A small image classifier, trained from scratch: 65.7 epochs.
Rows from block 3 of a small image classifier, named by matrix and row number. Rows with one number belong to one neuron. Each number is 500 + 25 x the weight over its row's rms, rounded and kept within 0 to 999. All counts start at 0. Numbers have three digits each.
After each neuron's rows are labels from the 100 images, of 14848, where the neuron reaches its largest size: "strongest on" is what is common among them. Only what is clearly more common there than usual is listed. The data: photos of plants, animals and fungi (iNaturalist). In brackets: how many of the 100.
# u: gMLP up (value half) (model.blocks.3.mixer.u.weight, 512x256), inputs 128-255
# v: gMLP up (gate half) (model.blocks.3.mixer.v.weight, 512x256), inputs 128-255
# out: gMLP down (model.blocks.3.mixer.out.weight, 256x512, transposed), outputs 128-255

u.350:500513479460509445526526496511473505529482484485492475542469517522516499521514478502482447482493462523457501457488492541492530545528512472496496504496504490503497462509457526476492490512529472516505522519483507476451497503509461460488476493514525498503508504514517510549489447511487480481507517471487534500502520467452541509487539505502521495555558479536493459541499475522502484468547
v.350:500506515511515508493480547478520509505507509503498502547523474481510465519524459496525511478508532447540498512514499511499512480479468523514462502508505511525515522487521519482499497491482542462490477481515514482529523499507500526534483500466455521518518464455514455514496454506495482499512507504511491455526499547482500533545487516533461540529485485443490549481481557538545475529491
out.350:521541518543487482455477464509515520523499492490491520478485504483509537508550550481512443528472493481490512468498495454454479499503451502520506488503514543505506477499515505509521516534475428522532507457531505526481531530507500466505480493482468446493496503505506452508467497512503478471474475545520506503486519526502499483501535508517500521500509489440495535483498477524462530490488
strongest on: class Insecta (66); phylum Arthropoda (66)

u.382:510474526506511480479477499500528518468514524494491516511545529521524523478492474491541505503504507484502446527496509529502485529466477504554486487490515475501483471466488532482518549521517509464524532486498524513462497516445531525497510488483484520522516475532469465462505462474520516544464469459483510505466504491499494450530472499481477514523503483494525473520481529513533535527524
v.382:499506501476506512450500497529516524442472536513475521546492527477480472480457458512547515479474520450455493537552543482487456487509497512518527492524459490534521478471478493481494474512516462506454530481487495514450487498494504517486470493469432509495513520495459498494511535484513517495513489509528491487530506506487505488482524521544519489494474506456497552483506521502492538501518
out.382:479513475482531536509500497526494499473498528451491486504481491535508505472485540513509489520487482502520493526506483472508514472517488530504541482480494502457468464507493514545540463533491555482506517533466491469503480528531508546495475535515529504557502476492509518487494482503500533472499475493488451482514564500500498470482535523554532509461442478488493515463511476548473474509547
strongest on: class Aves (90); order Accipitriformes (27); family: Accipitridae (25)

u.318:485514508525499497533491501512484488456487485485524497483491507497508520518482529473488489493530487543499526485465470532486531513468482471470485511490490493450502558535503549515484500469510495513519471484456500507537494506541493485512470474470522520512493529534515495544483479558489449501534526522438529443482475485507512492487459475481489496506505518495449447495480485512493443508498
v.318:558462496502495464500530491467465503516520498506500513506475479471500496473475517443521515493514530462500514481507506529501510470551513522522520497546510490535538551523526530448510519503534483492521494517491503481487491391506517470480505521512521516490488480515483492563485445457498462503476463500510542501499483486461532514526489487492468468536516480548468471527488498474494488537487
out.318:539513483511517517498474532489503488530506468506490483525488477491532519529493484492500533504448515483503515505484483510524510468497469517487504495523502497534455517498499515504509479503532522492561513448525530503499478468491509439485512492513469521522558491497506445485473457475504499511529513468456474504524516519502496510468500510484473486479525477538482511502495491523509474533488
strongest on: order Passeriformes (57)

u.182:502516505484522456506504541512515501502522549514480490526480531444495503513454469486530466493498503500452492451514466536543487525534526495523490495486487493497519444483526488448525528484540539527476545509500486470478466501523498460547488530511490477477470524533510484487511464461508504491475500479555472495506479513525503487533530489526530477494520524461562512465487545468508488468515
v.182:495518494485547479494457499515514539511485521516494520507516503549543481506468446502490474498494523479457497499483491488497479538520490482506478511544499486507518489468487516466492501525508565514481470467515496461494491519527513478501513480476483514479474515560481502519525528494498489540448461506466510475540504542506497522516475490556516493499543470478511564482495527504508475517523
out.182:503494539488546476508481528494503470493504478540525490476512495434528531486468495502539470503469502540505555504514504530491490492428515468497484474491480511533452521504502522522492503460479481502493514514494493472496463526499505492475467469524478529487514504528527515496459450488530518510475493498496492503485505569521524492523546547489516472475525501498487511496480500509473523518544
strongest on: phylum Chordata (97); class Aves (96); order Passeriformes (65)

u.126:470483513497492497490520473514514488486505494470536469485499503525528546505525483477516507482522487523477492483476503491483474484558537514488494505509482497493495498494512512462498537457463493446483490491515541495538497524502499515541463489495439460465528520459472505524461527475498513504508522516529498490497515465523489518503498532533471514565478522486506472477473525545498466474492
v.126:507437484510481450464517498492522501455495503506458500523492462482524526524502490505520485504451516522496543509516551517489507452561521547486465481533508507490507491480499493504488506500444512515516509488502487501518530494546478523544511502499461466545506542468514519478510502466518454475519504493530498511470505494505549490527502537562527519496504519585507508531496541506501494461491
out.126:513494478531515485514480509509509545502482494549489531461475459527511528523502519490529497509494485514542487490505520486484514548508537464488516508516499494468553464474528500536481475531535469518447474498515489483481514482524508503490535461540539491513451553498507511527505514458479481537485493540436522471459518543533487515471444459510504505456471501478529508495476516500520494542513
strongest on: class Aves (83); order Passeriformes (54)

u.363:463528506468524503475510495504505537450466537506517470542509512512454484490486481509532460465446520466505501502481498477479493520554491492492524475481482472520500496486483500480482494517479481490496476487503471494487475507524464493480499493446481474518510510500515506536492517534506494505498486501479514483467511481505502489522507514494512485496463500510533489469507483516488522487547
v.363:498515514465512501468498539526495522489452588518484535488507514504498496509490478501552527470480531495474469485519520481527542515517487491509537512533440546541506454457500467471463450501513508507444494482481497510485482488495474519515484475492474451481514553477482513512453529457508511481508516483564510465515493497484492504522522522531515513496505523494475541497511492476489516498496
out.363:487514542501501504465478522501474513511496514542500507495514509476479530501511497503490522490505509515497499535514513462480550511522480490480576474491500504564508474492523487529478462512485469519508520504491482537521486520504483517505524482491522479517486511459495505469481524495487534474523520514531512456554527472506462461501485487496479487443485492468444478470528520474467515502437
strongest on: class Aves (86)

u.43:519504515512459506502530533474484484488518510507512535557485507459494495537469504467489488477516507512532512465498468544475541466505508495542510492470518487496563539507513516474492515480490504434512490476475520446522536484488463481491538510537509519461478515512525456540495488502492447540474462512517501488467482465458485486498462523505504489509507475482488493518451483529521511504518
v.43:501467489474477477463520509491532521503509486488517511533496504510518449476501460515486509488477504492506519507497554493492457505482479531475463496531507470500527512495512514511557457506470494563482470494514498532521501444511496525518467502481474469542536565514468507500562495478495475505527490548466523495523515527541518494529511516521512521502492507500492550489502530506535530492519
out.43:524521497485507491488510484471448518514528563506531482465517468511522493481505511490463491520531503467550488479523555466490489510503513509507519532491503525530506504494485502470474467516475539500468497520471508508526487478496472551467510495528501499522556518462484492535516484527478502532487462506508500524464502470479482490483472460517488479488525481495509529520518559494520545520520
strongest on: phylum Chordata (93); class Aves (92)

u.213:528483487477525488500516527514526476485477549494501491492442482503501492486497512492520496468502498505514447510463498536471536525478481485510455508518511446476519462484483512499538438508509500452465482494520461503447504500466483465510501474505516491492478510508532494480535512500564483542486460483531516467492486533486503521462504518488522537497571535476585539516471545530552457524494
v.213:516477460492536494488525485543533489482492515486506526510516528500488551483503474541491491469405470474467475511502506505537494509476516544557458500479498460552491510503484468480488511497483484475532521529502496518471475534468502456499516475492506518492525523474484485507510458487548458507493492457498512536477462503470514462492535509436505516512528500530506468510492437467545473507524
out.213:464494498526454521495544490506514478486475504498516481456521531520486506489502516548521473461523517512473532477530518516487467517548525506509500519465514527505501486505497538491513459505511457499535492513477558470553553501502495525510528514535525519516518514517503482489528503510519506519518499504459507520464516476520467512500479493478488470488469496527536455496459459486510538449465
strongest on: class Aves (88); order Passeriformes (56)

u.301:461505491504510542487463473509515547449509521455508504555511516529530477503493484501464444493463490493479443505491487536502472475486509524517493542486468477474525535480484540445465533478480530466526495492508466486496545513536445541498532510517476494514475456494519507525504529497523498487496455493519471484528498513481517513485506532499510454514491557516532497469498525512509494481498
v.301:518509498461540479507547534512492498483482556511516526509458497494475496511490499482524487475457493545571500478492509513516518476539472488498495493534478459478538527485519458471479487485504505498468496513464465430455473465516491482524512508502505501512481566482538510503491532475518508511479485440524511494489498485472485508532524506449460531465509534498523510505475508500514490479521
out.301:516509509528489473472433482467503488522489480488487493470491497443475503465504529467506532533488500495487477514491497492514483482521525536490522464519493481481474520488514472492512514498492483495494527518527505536524551520488492501471490503539458529556466489478444475525490506549533533474475508537497507510469501462483461464508490465469457517509506477505503511508526473515499473462526
strongest on: order Charadriiformes (26)

u.388:510532516470499451470474459477489509514536507490500497496519498507530486496436489518530505495510550550494479545546492498527496527489542471500524527490520498481505491498511510492522531498489514493494563528516489487514487529480496494551464447490459529467528484563496512516484479501526492475470515477503518499477537511474521450539485513528508511546431507497470480473518556509525460477531
v.388:491517478478509448499512490485487497537521508487485460494528527524519536493473496472492518498489522484513455512455486481535519540483473531503478533499489507494441482526536512498496504504493518491519504447472531472542501510517509515519491514454485500482565481499496471473509500486506436488470525466529504513491518506516528499523525530544459460508471520501486523483534478497498490501481
out.388:491514498498505513499530494493452531559477459452478503472518460447557470510514503477479483455497478468477533532539525501484518545516511492538487512502520553507515488496513514502510486535460458447509470491496512524516500497553519530509464498529519485508487465484532488506480454522505466484539455499507502507488493473499498478436487511434505529484484512521504455499497472498493492521459
strongest on: phylum Arthropoda (77); class Insecta (74); order Diptera (25)

u.275:482520549487500485517503468536494524530501516488492470499494530542498515503509487525524521505505492482437499444531467481474526484555544508516453470499487546509534466440459489469505509474510502489467494503495544491485522491507524480488471537485477494530493492473450515505472498454499547508511513458496549427485485521523491498476521489515490507502508520529537498496525518524485458478489
v.275:516499442504521481522517487473477497535530489451453529515521493488527510537500503453501499481506480523513495503522485496576484532555548520517505499511495496546491535532498536500454487507480515469532504453467522471522538522513465468486498521521499504517509478454466532538497502504490483500506496502513478518492551516471495517497490508489483494505509483525490489555484503511490513462492
out.275:483498476506497517501475527505552515497494483495467500574567494502526504475458494478505525540528509478517503517510540531521464509490482501504515486520522533487512508522491509462533497505501498515475504506479484546502455495496487515482523526513514445512489462465491501493517499524492508499521501520504473525509506491498552490492541519510478476557508498483495504469471466456485436490496
strongest on: phylum Chordata (94); class Aves (88); order Charadriiformes (30)

u.18:450476510516469449483513506545525519502522498474497521480526467481496466508515455490518525529523463511520505501483534487537508510476481511503486486516524497497448486489460496484541508524498550480523541459496537522464543508480527450480493508510499479481513475574492492481531516518511469547449493495506486551533552531493497512529468516481484504501501460508499519474453513498510484535496
v.18:435508527509481428496516460519516510517530501429484534503529500512533554517481463487517525516512457532508490483517542485516455507512509501517473501476521485494449496474453480511539506513514525493484554468487522501514520483478512463478495493568481497477523479547514490474516485524496447520474486474486468519547517509505511476530458525497514481502493486522503519491504511537491497518528
out.18:514470462496470494504475497505510482518518507529480493521502530493506519487556502467524520540501502482494531478509490531497494502546464494532481531505525497479489482479507479471496530507490482512482515501545515522506509492463464502474501514550480481519445480512510453527537504480521480522516477478474509501498505527485501534501512520490488509481512536474490459506510529466470514504475
strongest on: phylum Chordata (100); class Aves (97); order Anseriformes (49); family: Anatidae (49)

u.438:520481508543478483520527515477494445535485498521507526450491499471448532536516542466530532466527515509500516443474509524472491504475497510469482492535483522448484492548529521543499473454504481569527499486510514509506517504482501468496506489487491480503495494460552466523469555518503488550514516507518467495481510503496495507457472485494474496505494496515558490512478492538502480511481
v.438:509521506486514503519517505467473493528514502486517480521507495506474527507509496494501493473498504505492456447491473533505490478468490518484491503453510479429490533508522513496554453484491474516517504476427498450534505514474492515487523497526490476505541508500551503510474500477498483534500530489566518501463496485506484516471518501523478471538517510534588482516509517493473518533513
out.438:428500487423512502532541508488495517501497505478461519503549538541506500483447452504485511531518484512490483503523509568508510515478523549533518477486462461542477517504505501489537514490521531446509465488470512536488471522506471461481515505492528515464515501488510450543508453490509510481488513506511551502511536500497506490514539533467476479498505481504516492544537490519453511475546
strongest on: order Passeriformes (50)

u.201:549511508468514494513499485492528489530521518490467522476545495478508481484484530493521519495502496478510467511478524484509490515501540538532484496523461496486501492490502540494578485494498538509545505481470507478479510477476502490547445498493519512544456474463502493467509507508576487514454489494534561447494513536494515511461526500484461506510495488510499529468529518509511510565510
v.201:503523541489519497464509496529510498523499574517490527494508487455526519501494489506510479464504482507517503461479547483477470488476512536499471512525470463484451464445473498492528513499518571458519521465491503470477505524490510473514503482472499484519486487508507512456497504486556514511476506481516544501538480512501499472530476499479497520468527501456477549471515488520525488519498
out.201:524480489517525494473496451468503508516455569510478553537494528517484494481479567501539504501492488476527484489507514506479523469487454492499484509509498459488517478548504503533504418485513515525482504529461486523461515520522507487495503530510492466504501479530490532492492508471523489506465514446530486520495506520501499484496492469475511494482509502507490517499512475467551491498462
strongest on: class Aves (86); order Anseriformes (26); family: Anatidae (26)

u.107:510502539464523496525474465512486522495458583505508490482473490509462494485489480521534456498491536496431483422532494486483501528547535455476490509508451468520545486479522505466480491485507504534486514506503461486498460501490516507531507481495497500490491500499476542492481512486579519545511489527521485485532475488515490490508503485450510554511533507489566491508529514554498497460477
v.107:503504520499534505512485481497488557502466595493515496525469495538500484466470429531484488505488541464463508458557477511514494508519583462509477512496487493534506477492486528432501484490482512515480516527493481488479473495489514486535504480501477497504490512479485526498480533488547543524498499480510507493487505492488484522541507487520507519523528524510546492530514493500509508518500
out.107:482550471516541515515533495515496480465486519492494487492492503532521512509494533487482515536504501533514471520536474478521522490497501504512481502494536536473501521524501454462466514459540494487544492489476487500496444508480519503476503493516472476441469498490501488482495477452491499502500522486515508508542474525500492457478493529483489488503516539513510494489548484494458522514462
strongest on: phylum Chordata (95); class Aves (92); order Passeriformes (63)

u.90:473469497496501495466524500550495534500468503468512444491476523509495480514496469507502509493486469479479497531509521491521527509477540526520526547512480484494485519491493529484490489447477492488497493499528496474500522500511456536547542509492472461519502513504442501488497487484521481402523501480515480499486523445482543549501508522489538551556490541537485478536469494503517529468483
v.90:537454488501503484531545495479463485523486558485462538492514473456528550510528511497548480493526503497518502447519487559520510486493504526534544476515537488474474513481470516460525430492496512449504531482488524492484513472493499471499498535547532511514475475484545523489471457501505519537536491448539510489492496508479476534504512512490469505486490504500502507536531539482497489478526
out.90:505511463512509505508465514517498508489469510539531483508520560548482476510509511511491512520502482517505489528494512496470440527521496526480485518517490483468503451440468494532460494534500482526483496507520470494484481470494507517513494447490506541518439519510473480493524517534484573467484494527525488518501505547512488549497544490483536534497452483494524465433533499482505474466487
strongest on: phylum Arthropoda (79); class Insecta (78); order Lepidoptera (36)

u.417:466496516517527519554577554513488528459523532484492486460494505499485521489498509493503504489513468476450512507493520515501483542530521506509509512498497512500515442530513527465470489493470468483517544442488455498497506483567473472510489505511515494508494471495495477489465504464608520528501494511501512488447531490501530463484477500503446489489483505504510446529509465483456543475497
v.417:493523503502542475508543543503477498480494507501538520455493521487483531521484507475487502524503479532489497497501520470516530490484461499514501490483492455540485563512505469532538466466480491468497483511448484492511474494535478520493494532487526448451502508491522487504469489558502489492524531507497522512453477516473520510547519504544464488479490491466496520522528505498487527517560
out.417:435524513506514504482471441518504440469484534477481497498538527505507514491504494466513516499529478506516504518510547502490523527535509488523472503499495458527501497476524510528489530531514519502470480501432524496453535469492514479509467461517511452503462530523496512525494478508502560551528510428521529521482538508502488475543513555477499467478489482537521486478495519501501514469521
strongest on: order Passeriformes (52)

u.256:488523490520549531540501477530511516497509518468432523547463498475507479495450505503479479539500461541491484479521453498517480470498549477534523533481484494474531528488508474498517508467498503499518556506544484441492532497511515511492554513484495480472454478510464509467486503448533503527524482497503451492540531484516511484477499502489510473529524528515526485511464567539484510521501
v.256:488499493468493477501567520492468513523512520486517502469529488535483536489502434519504508465469553456502520498482532476471443556496472523513503472507501504514504464492485490492500499518502508526475450459493496499472488546532509520510508509463457498499546524470475497438537533480499511514514489463537500512518500511490488509508549536504508509467492510476510525489513472531501531514530
out.256:559479510476463506486522551515494476510485492483491522464474473526473475476509486509476480472511503512491499467456486526474450519510464486529488468502573508537521484500506525462487560495459463511479491521520480549473493459491514496540509514484470502523490483518495477476530526470537462530514490522528504488453479476451500506490540467474526494485464483543533508510514486499550484509483
strongest on: class Aves (91)

u.52:467467517499488451510507483515514502538544503457509516515504486477496509487465531512492523496502448539473486500524518525508503485540541509513481503518518490499483493506499470488554509511514505525506576538462503476489468507508477473476499507553519482444492510489528535462505481475502471492503527514497493530542502516501531483497479542428494501499469514551487483539515544490467470501520
v.52:524485506536495501514510517541535499453492498494484480511503437511499522535514493483543500498519512484489494510502457485528520527527479523535480499529513525473476445511440543506518534511490522461503524495544501536501544481533464514493489513505480486546443452471490493484497517532495525496486486516500515494478543517479499474535485500527498495502457490475493518465510555525512541523513
out.52:509506513469523494526494559485546520539487489476535509473526501538452515461468490526505505494549490502511447504473483452495491479498494491525474492532516506452493474495486533485515533537519450493487511520490488480567461495484486489528517519516546505499486522509493501481531513468510516544557488476472480507490497489502495544483504496497490498483491518521494525496546484494513477559502
strongest on: phylum Chordata (93); class Aves (89); order Anseriformes (38); family: Anatidae (38)

u.232:480466536496493513533465469524477499478445514501466480533514483517538488492508480525446450503485522441469509490520479489506510509527514454522515513465455502489524470490525481464520493502548502527475462510515492508485495456463526532478539526504482515505511523496464472485493466505512503525494494458473502491547480524521505477484500496500486470509487492530548485523491520502481517543509
v.232:505461520481560484525544493506496477516487518497534486460484467498479506519509507464505522462481490525508496461544515498475505495524525506500497494515483539514502453499500513510500497467486494492491529514526480472430489506518509493530507529482514506541508499488484495445542481480527502493527526475507534523485504420496511541493536486506452545519473530539551498542514495514545514513465
out.232:467491499472503509467447494497521481473485471537521498456543503469458503500498492508481503518482508506534513485456487492494521480449489491530489490474488518515498517509503549494485541491468495505466523527556464520500506544488491504519478522485497529464499479520529528511498533503521492509482451561461511487474492479508505486572477502523488488480494497519471481487527501537521525513458
strongest on: class Aves (83); order Passeriformes (60)

u.11:512453463529501480479489479548490485509512503461453496494519462486506507496503520482486510486463477494503435507496530533522493527505497589544465504529510484538487495507516506495524451508467507471513547487488519503471525516479424490485505492501543515534469511466510519485519520480512485501550498484481494476437488458493506509498521557483503511535484504523531466493518508472508462529494
v.11:505455540492467508539477486508499507510514529465505502517492517471501523473503485504513508496533505497495496498501497540489494536493507545565486482525522478500481466490484542406504503489519532458499519457469516480485526451496493478492449483519535513477490503537544473482507463472506526506437477455497526459510526478494505468473502521435502505504493518491491513450507494470508500520527
out.11:501519511487476532495542469502477509518515496501484521531491504481498514440487540449530517471452503501501491497532481525504520487494533548511455487494527469507499497462507498565485537503495521535511494513498523474464453513505503470473524460555476496540516432491470458474532512504517489555491514491473471488495470548505530472503508468464553501509475484502481503444516515501465463512493
strongest on: order Charadriiformes (33)

u.217:526536501495482500484471515505492509529506481512472453502506493514461507560497500495489535524535538504524535481493469520449512442543523499476507511530486498472512514484482496499484498502520528500429481520489483451493476503453516500532468491556490531481498482480545510555479478546481519469490514509485488513523513483497531502547462459440525497524503497475474510474501494540520446490475
v.217:528533488492474484454505506475483518488523497500479463500515500533492462542470456468481492527506546498495532504516488482480470459521532470510490531544486475516519518466454485491486510488503549495447499517486486490501484486491481501557469476522452502457460531530511496528473524537488523467510504514511503506505473457453524465555480497503517524532505497495483528492477518466537492494529
out.217:510461508515494502491479499447470554485498493514503486570518500514460481534506488485522494493548462490509516519524481476518435520459554494496520448458461497476530524498521461495505484486514501505524493530548486496525499524510528483496546481487512485525471485552509478454492486467492483480500488519464521506489456489473546504554475521505522517514500465505480529524466526511499498495500
strongest on: order Passeriformes (63)

u.259:516492506536488481531487490538471510508547494504475517491526474499502494470485487468492547487540525525480508525505513493466469552501529497535538516509511476525493449486526531450477517498518505508528548491512503467503532478473465479478514446476522513456459510511509476537527539548488498493508486500500523516506559494485473522522488500505529507501496494472518551459496503527480502532467
v.259:510500474525500476513494521563481480491513511497464520498528508529487519496488457491494516494526527502477522502483512513473492532502494535550552518480511469508478469495483521468478535495519550501476520479459514460553510493469440460501491464526506524495462491535505474509497518531493509494485478518497544484475530524466491548530499505493511499525485495462513531443493515507493509506487
out.259:499508485508504516501501508421484509503456465515456471497483542508519521488515503496496460505496519531510502511521476523499551498472530527491473512495511464518503531506525518487498476477488526497488506470526473527516440519486491522542468451487486480521513462502529470506489479419523492488499501477500483487532464515534513476467461488514490508511499569498469456504506473474535485472493
strongest on: order Charadriiformes (31)

u.389:517515463484506517491494525489482509533486478483503447516512509543494504540499490491485503481499488544505502521472521532474448499523481499495495562564496461496491531541488547497511469492503516570487529517537462504473522493480487517528495459494512512454506529533478520518510525532489516447506505500488530480525508444471477555511522485490515488523484480450484459530487518531495471442509
v.389:482530453455537480493493504504495506522541510504513470491495523534475498551472465458514488484528493521499493505482493501462485507500483486489502579519471547440485495514491533493479499495503526516482514504519462461483503548468484527507487478508511508467514502534495469511505505496493465467532496485482529424534542450485490551497522484474525519529519499467498467458485517529486455481495
out.389:473497560533475539522485543479523479452530477520467528503513533522434495521501519517448463469458517506556451519510521492488514504495534512524469477457472459498516551488489505475541509530500477466476476529511533469504504485510513493530494474477466525474495487521484493528523522489493457492481506499495538504502467515513539517491498463482520486533444506504502477461517518508523476493477
strongest on: phylum Arthropoda (68); class Insecta (65); order Lepidoptera (32)

u.474:530518522496491463499538458537508496473535497445454519512487518541528495492453499497465484503512473500498477504467457501515515533515529485532494500506520521541491510519474526482467531523516512474496535473490526473510502542505441480480497499541570498537465506489479497514537506457487521504514476495487497540518500535513491501481490552512501486481531476488481552528517439482497477500498
v.474:510529506482525522481514510502528499527522517420488522524468516506517450493473492480450466492485500487484514517490468468505517547481504489462469505468514552499489471525447525481455491514517504462483490503486489515525494487475466509477490525510496497506479473480471505487523472504502485506538447520535491460503512511487495465518482571500509494484541506453514540539520486483506546502495
out.474:476486537540496499483484477516490506448548489488465516506457524464515476550443535508514475516534524515520484527534523508507498514517545514492486487472489507498555508528515486521508521482536482447540539517522506467552463508461513491442495503498489517536459495490497501464518459519481470510485523491464563469514507496495542501457485493501502476487492513466503487479524525493479515488496
strongest on: order Charadriiformes (31)

u.133:526545544492483513511506509488495519498539551504484516493470502484530545477466493475502490489505491510557433495521468507470475502501484506481517509482521533466490494500497504463526483500485500479488561462479495484498494495565509497538449517483543522513494533492497525440479515531520539523478482484537554494502564500491493527488490508549485507493479490465494513450522514463527495491492
v.133:496525527493538491536550520490480479483520551519490536483459481476506508478489472472538504464511492498559473513513517546481484456501486523463485491506517510449496485507495534469522508504517541474508558455452504492485480480550503482541488529514516514536497546501521505503483482518533522513481503490541551496487532503496471483488479506524465507477467509480495519476518496463549503506492
out.133:560502519507527550459478460523533493502502498463495459551514509507483493535505508528492457476496502469481534508502461475500488470485481507453458473479524518467524507524529472449531482519516521500521445515514488461551489513503493503481518517524506487539525495509502512453498504493522474495507540531486528513515500500501490505496488481515476480528506502520513491464505546484543447485522
strongest on: order Passeriformes (57)

u.465:480486529537502523530506509512502495496437529468489517495512489529522514511522529496478521467509448497481504481479462474509530463507487523480488500523491522514455512496529486528496441495474467458455476482516492523513524487500511517507515500493493494497493476487511512490501501455530479525521515518539523453529512499491504495490467499530486479487583520509527508523529521469492475526500
v.465:498465491472508451480519485516465486481508489508520461465516507447492538540502524534495487541504495548488517490488501527496471492484494485499516509479505459508514521511517482504473481491500489473534523455488526481476524477486489483474525490446551493467501497567456489503517490512478490454502545517479464494495479468503473501518479499498518470513476489541484497485466518492458526458538
out.465:497499532507538491539501501518516485504516505474507506536460474561528501471517485511481498521523512505493512535482526489476507497488494495486466483467515516486521487453495534529490449516488524535484458496498534428502494521505465511487487515550530505502488501475554460473482536515510524527464468456492511516517492465541502482508508497529477468483504529506514499499548503487517547521517
strongest on: phylum Arthropoda (79); class Insecta (73)

u.459:480536491489559508517503535462510535538493506511532488504478487503492496516525479548486507489494523543519514490484497521487516500451468474462501503465509495525473514481499491497512474503479513541502491482498479466494503511478532471566484464500470537498539481530518538437458545512516506513462504521525485557480492524467496526513473473531481528511502537535513468530507495537552496496500
v.459:484530494471568503498524505447510519516491510500511479522472479511455478499520466503493487466509529500470502473512531488497485519466515482459475530485476496522469481530534489500542482485513520528480487492492484502523487522500514521564486504472494506476538507508463505475468570520522517505483534514503508525485529485449493515515494474512446535534501536558501519518511512514543481508519
out.459:482489528502516504483496506483515516466513440511483493484508524497487474470505529552470460491497505497482547523475513473534547524473538481506499512479481505495519494521497504512517543519484537443518521506545504535506482503489509485535505453519440463486514503522474527534443537512537508501553521511511467468464465510470550471487529521538507527520505531519506462479521509474472459525545
strongest on: phylum Chordata (96); class Aves (93); order Passeriformes (59)

u.293:531534507512507465485518499477515517537515510504518510518491526474434470501480526487497513500493508503495552494487479503482493498540516512474527503556459505492508455503482487498550474509523534509475521521527450462460465501518500483532476491519483495552479472498513487481455460497533526478495473490516508507488538442474493496547472484464459528491572495535509506481504478472491470494481
v.293:486504506451482483497527501457455487541523484509515468557506452478486515531454500484479480457463526517464489512472507519445459539555487496493515526517489497508523477571501481488512460498521502507499481490492470499464496495545494465486516474470525510482496532504456492497522478522489476485471481508523516504523518499499481519482512518448486529505541490533502469487534539492490490477535
out.293:490503535494489505510492560498557545486483489518473471539509500502550473522444542466503504539465494512545510502499530486492520479465489508474508539514532538517540513507436513526518499517477499477538545487509502497517516515442478514480511487495501488512466481477502515451464502493489504499478503518506485501487517488518507467469498515482526493486483492489482517558488509487508529504508
strongest on: phylum Arthropoda (68); class Insecta (67); order Odonata (37)

u.429:485499499490448518479485469469486503468481476488508491488489535539498469480485537504481487476514546486474509540496512479567487508528525467479548469485488473462457560488456512500488518489479485513520493525504501541507493489514507555491535493531463500515527494487487552496537444506492506490455525497507505565482506512504493520478430487454514485490501495538498519527495468453479536490514
v.429:518480486522544501499528558515466479456511507524486509524483495489459466539520473505496508451509506497487536500492517513459522480501488507495532511504491555522519491501483495504491497500512499478477512490483501486538519495450481511517481472478496528490506518507504493538477536524512476495515546545491558490477551515452482489498494489524459541520460486500506489481521492530541501500488
out.429:450523474503519458504522491501483490514478500462501508502554516508534519501529483449489522513470466519500499519515482489507490516511487489509516527485493511518510508519503488505514515461520532551553492472497518483477516518479476490499512459496506498492490533477496534449500509497515505501529482462520529515505517525511515504546507506524499489519503533495495475483499465507518490484476
strongest on: phylum Arthropoda (64); class Insecta (62); order Lepidoptera (47)

u.48:495513484544488505499464472469492468527503476495436515483517514528529520472513488507542516491498531484540491519485540525506529495511496455560533489525521479517484492502523484500478517533475514531516495517522537532474496499517512439501525490551463502506494496478544505517489511531516545505524485490516460489531539512487464481508468506494513491473480504491523493547491522453500465538445
v.48:470458523459550484464517549493509483512480502520529480553505495446455519531522496474513471492479504552498535481486489488512494489515517502493489476463489525523504498516474516488528475520518474517525481513503504474521479463520534507508511533451498491482522543511511538512462503527497514497514530504539572456456534480481491477533553475496486482497501497525500502529463512494498474481531
out.48:522483486512509484461520502486490477505450491532512524507522517514499521530522482495497503492474470542515522465508477469508549509487474482476521495483472501532567510522473558499487524504512482522525487487540548463448518474489482496481454488486513527448461556466490542494507497563497502496529502495532509445496491501462492527552524526559503526503484518490507532491538455518549495524513
strongest on: class Insecta (59); order Lepidoptera (35)

u.473:526471455508515482524526512523471526463500486505529505508501501536443551515519511450498519485480466516486522510487510520507475497541495481512501489537509492553557531521532516520448490520525486505513537475492519495496528528505459469471514500479539519521496541470500509484493520462498498478496474508491521500474514457492489473498497510518452476475475484496529440523471520486461496502525
v.473:490539529499501461474520531494503491498477509493469524468518510553529473471499479556515501489509566470528533496465511448511536515502470502499527492504512531508439476463463471473515504504530526527475488484459500492538500467473507544530496503484429497472513495513475453481499514501483500510473498484557520510521504526496483513514515521498519480480505498474499537471527470484502520543522
out.473:519480475492469516522476501540519501507567501504543476497495469519535493462456479497488551466496497459512507498470510489474515500509476488496535486491545532473537471512501538518519510468514496524475507526477513505495543523543510464541504510463496485491469476533516513501492511523542476514486530487492480520518457498507491484506541499507518493501504472533490492478502473469552470545532
strongest on: order Charadriiformes (25)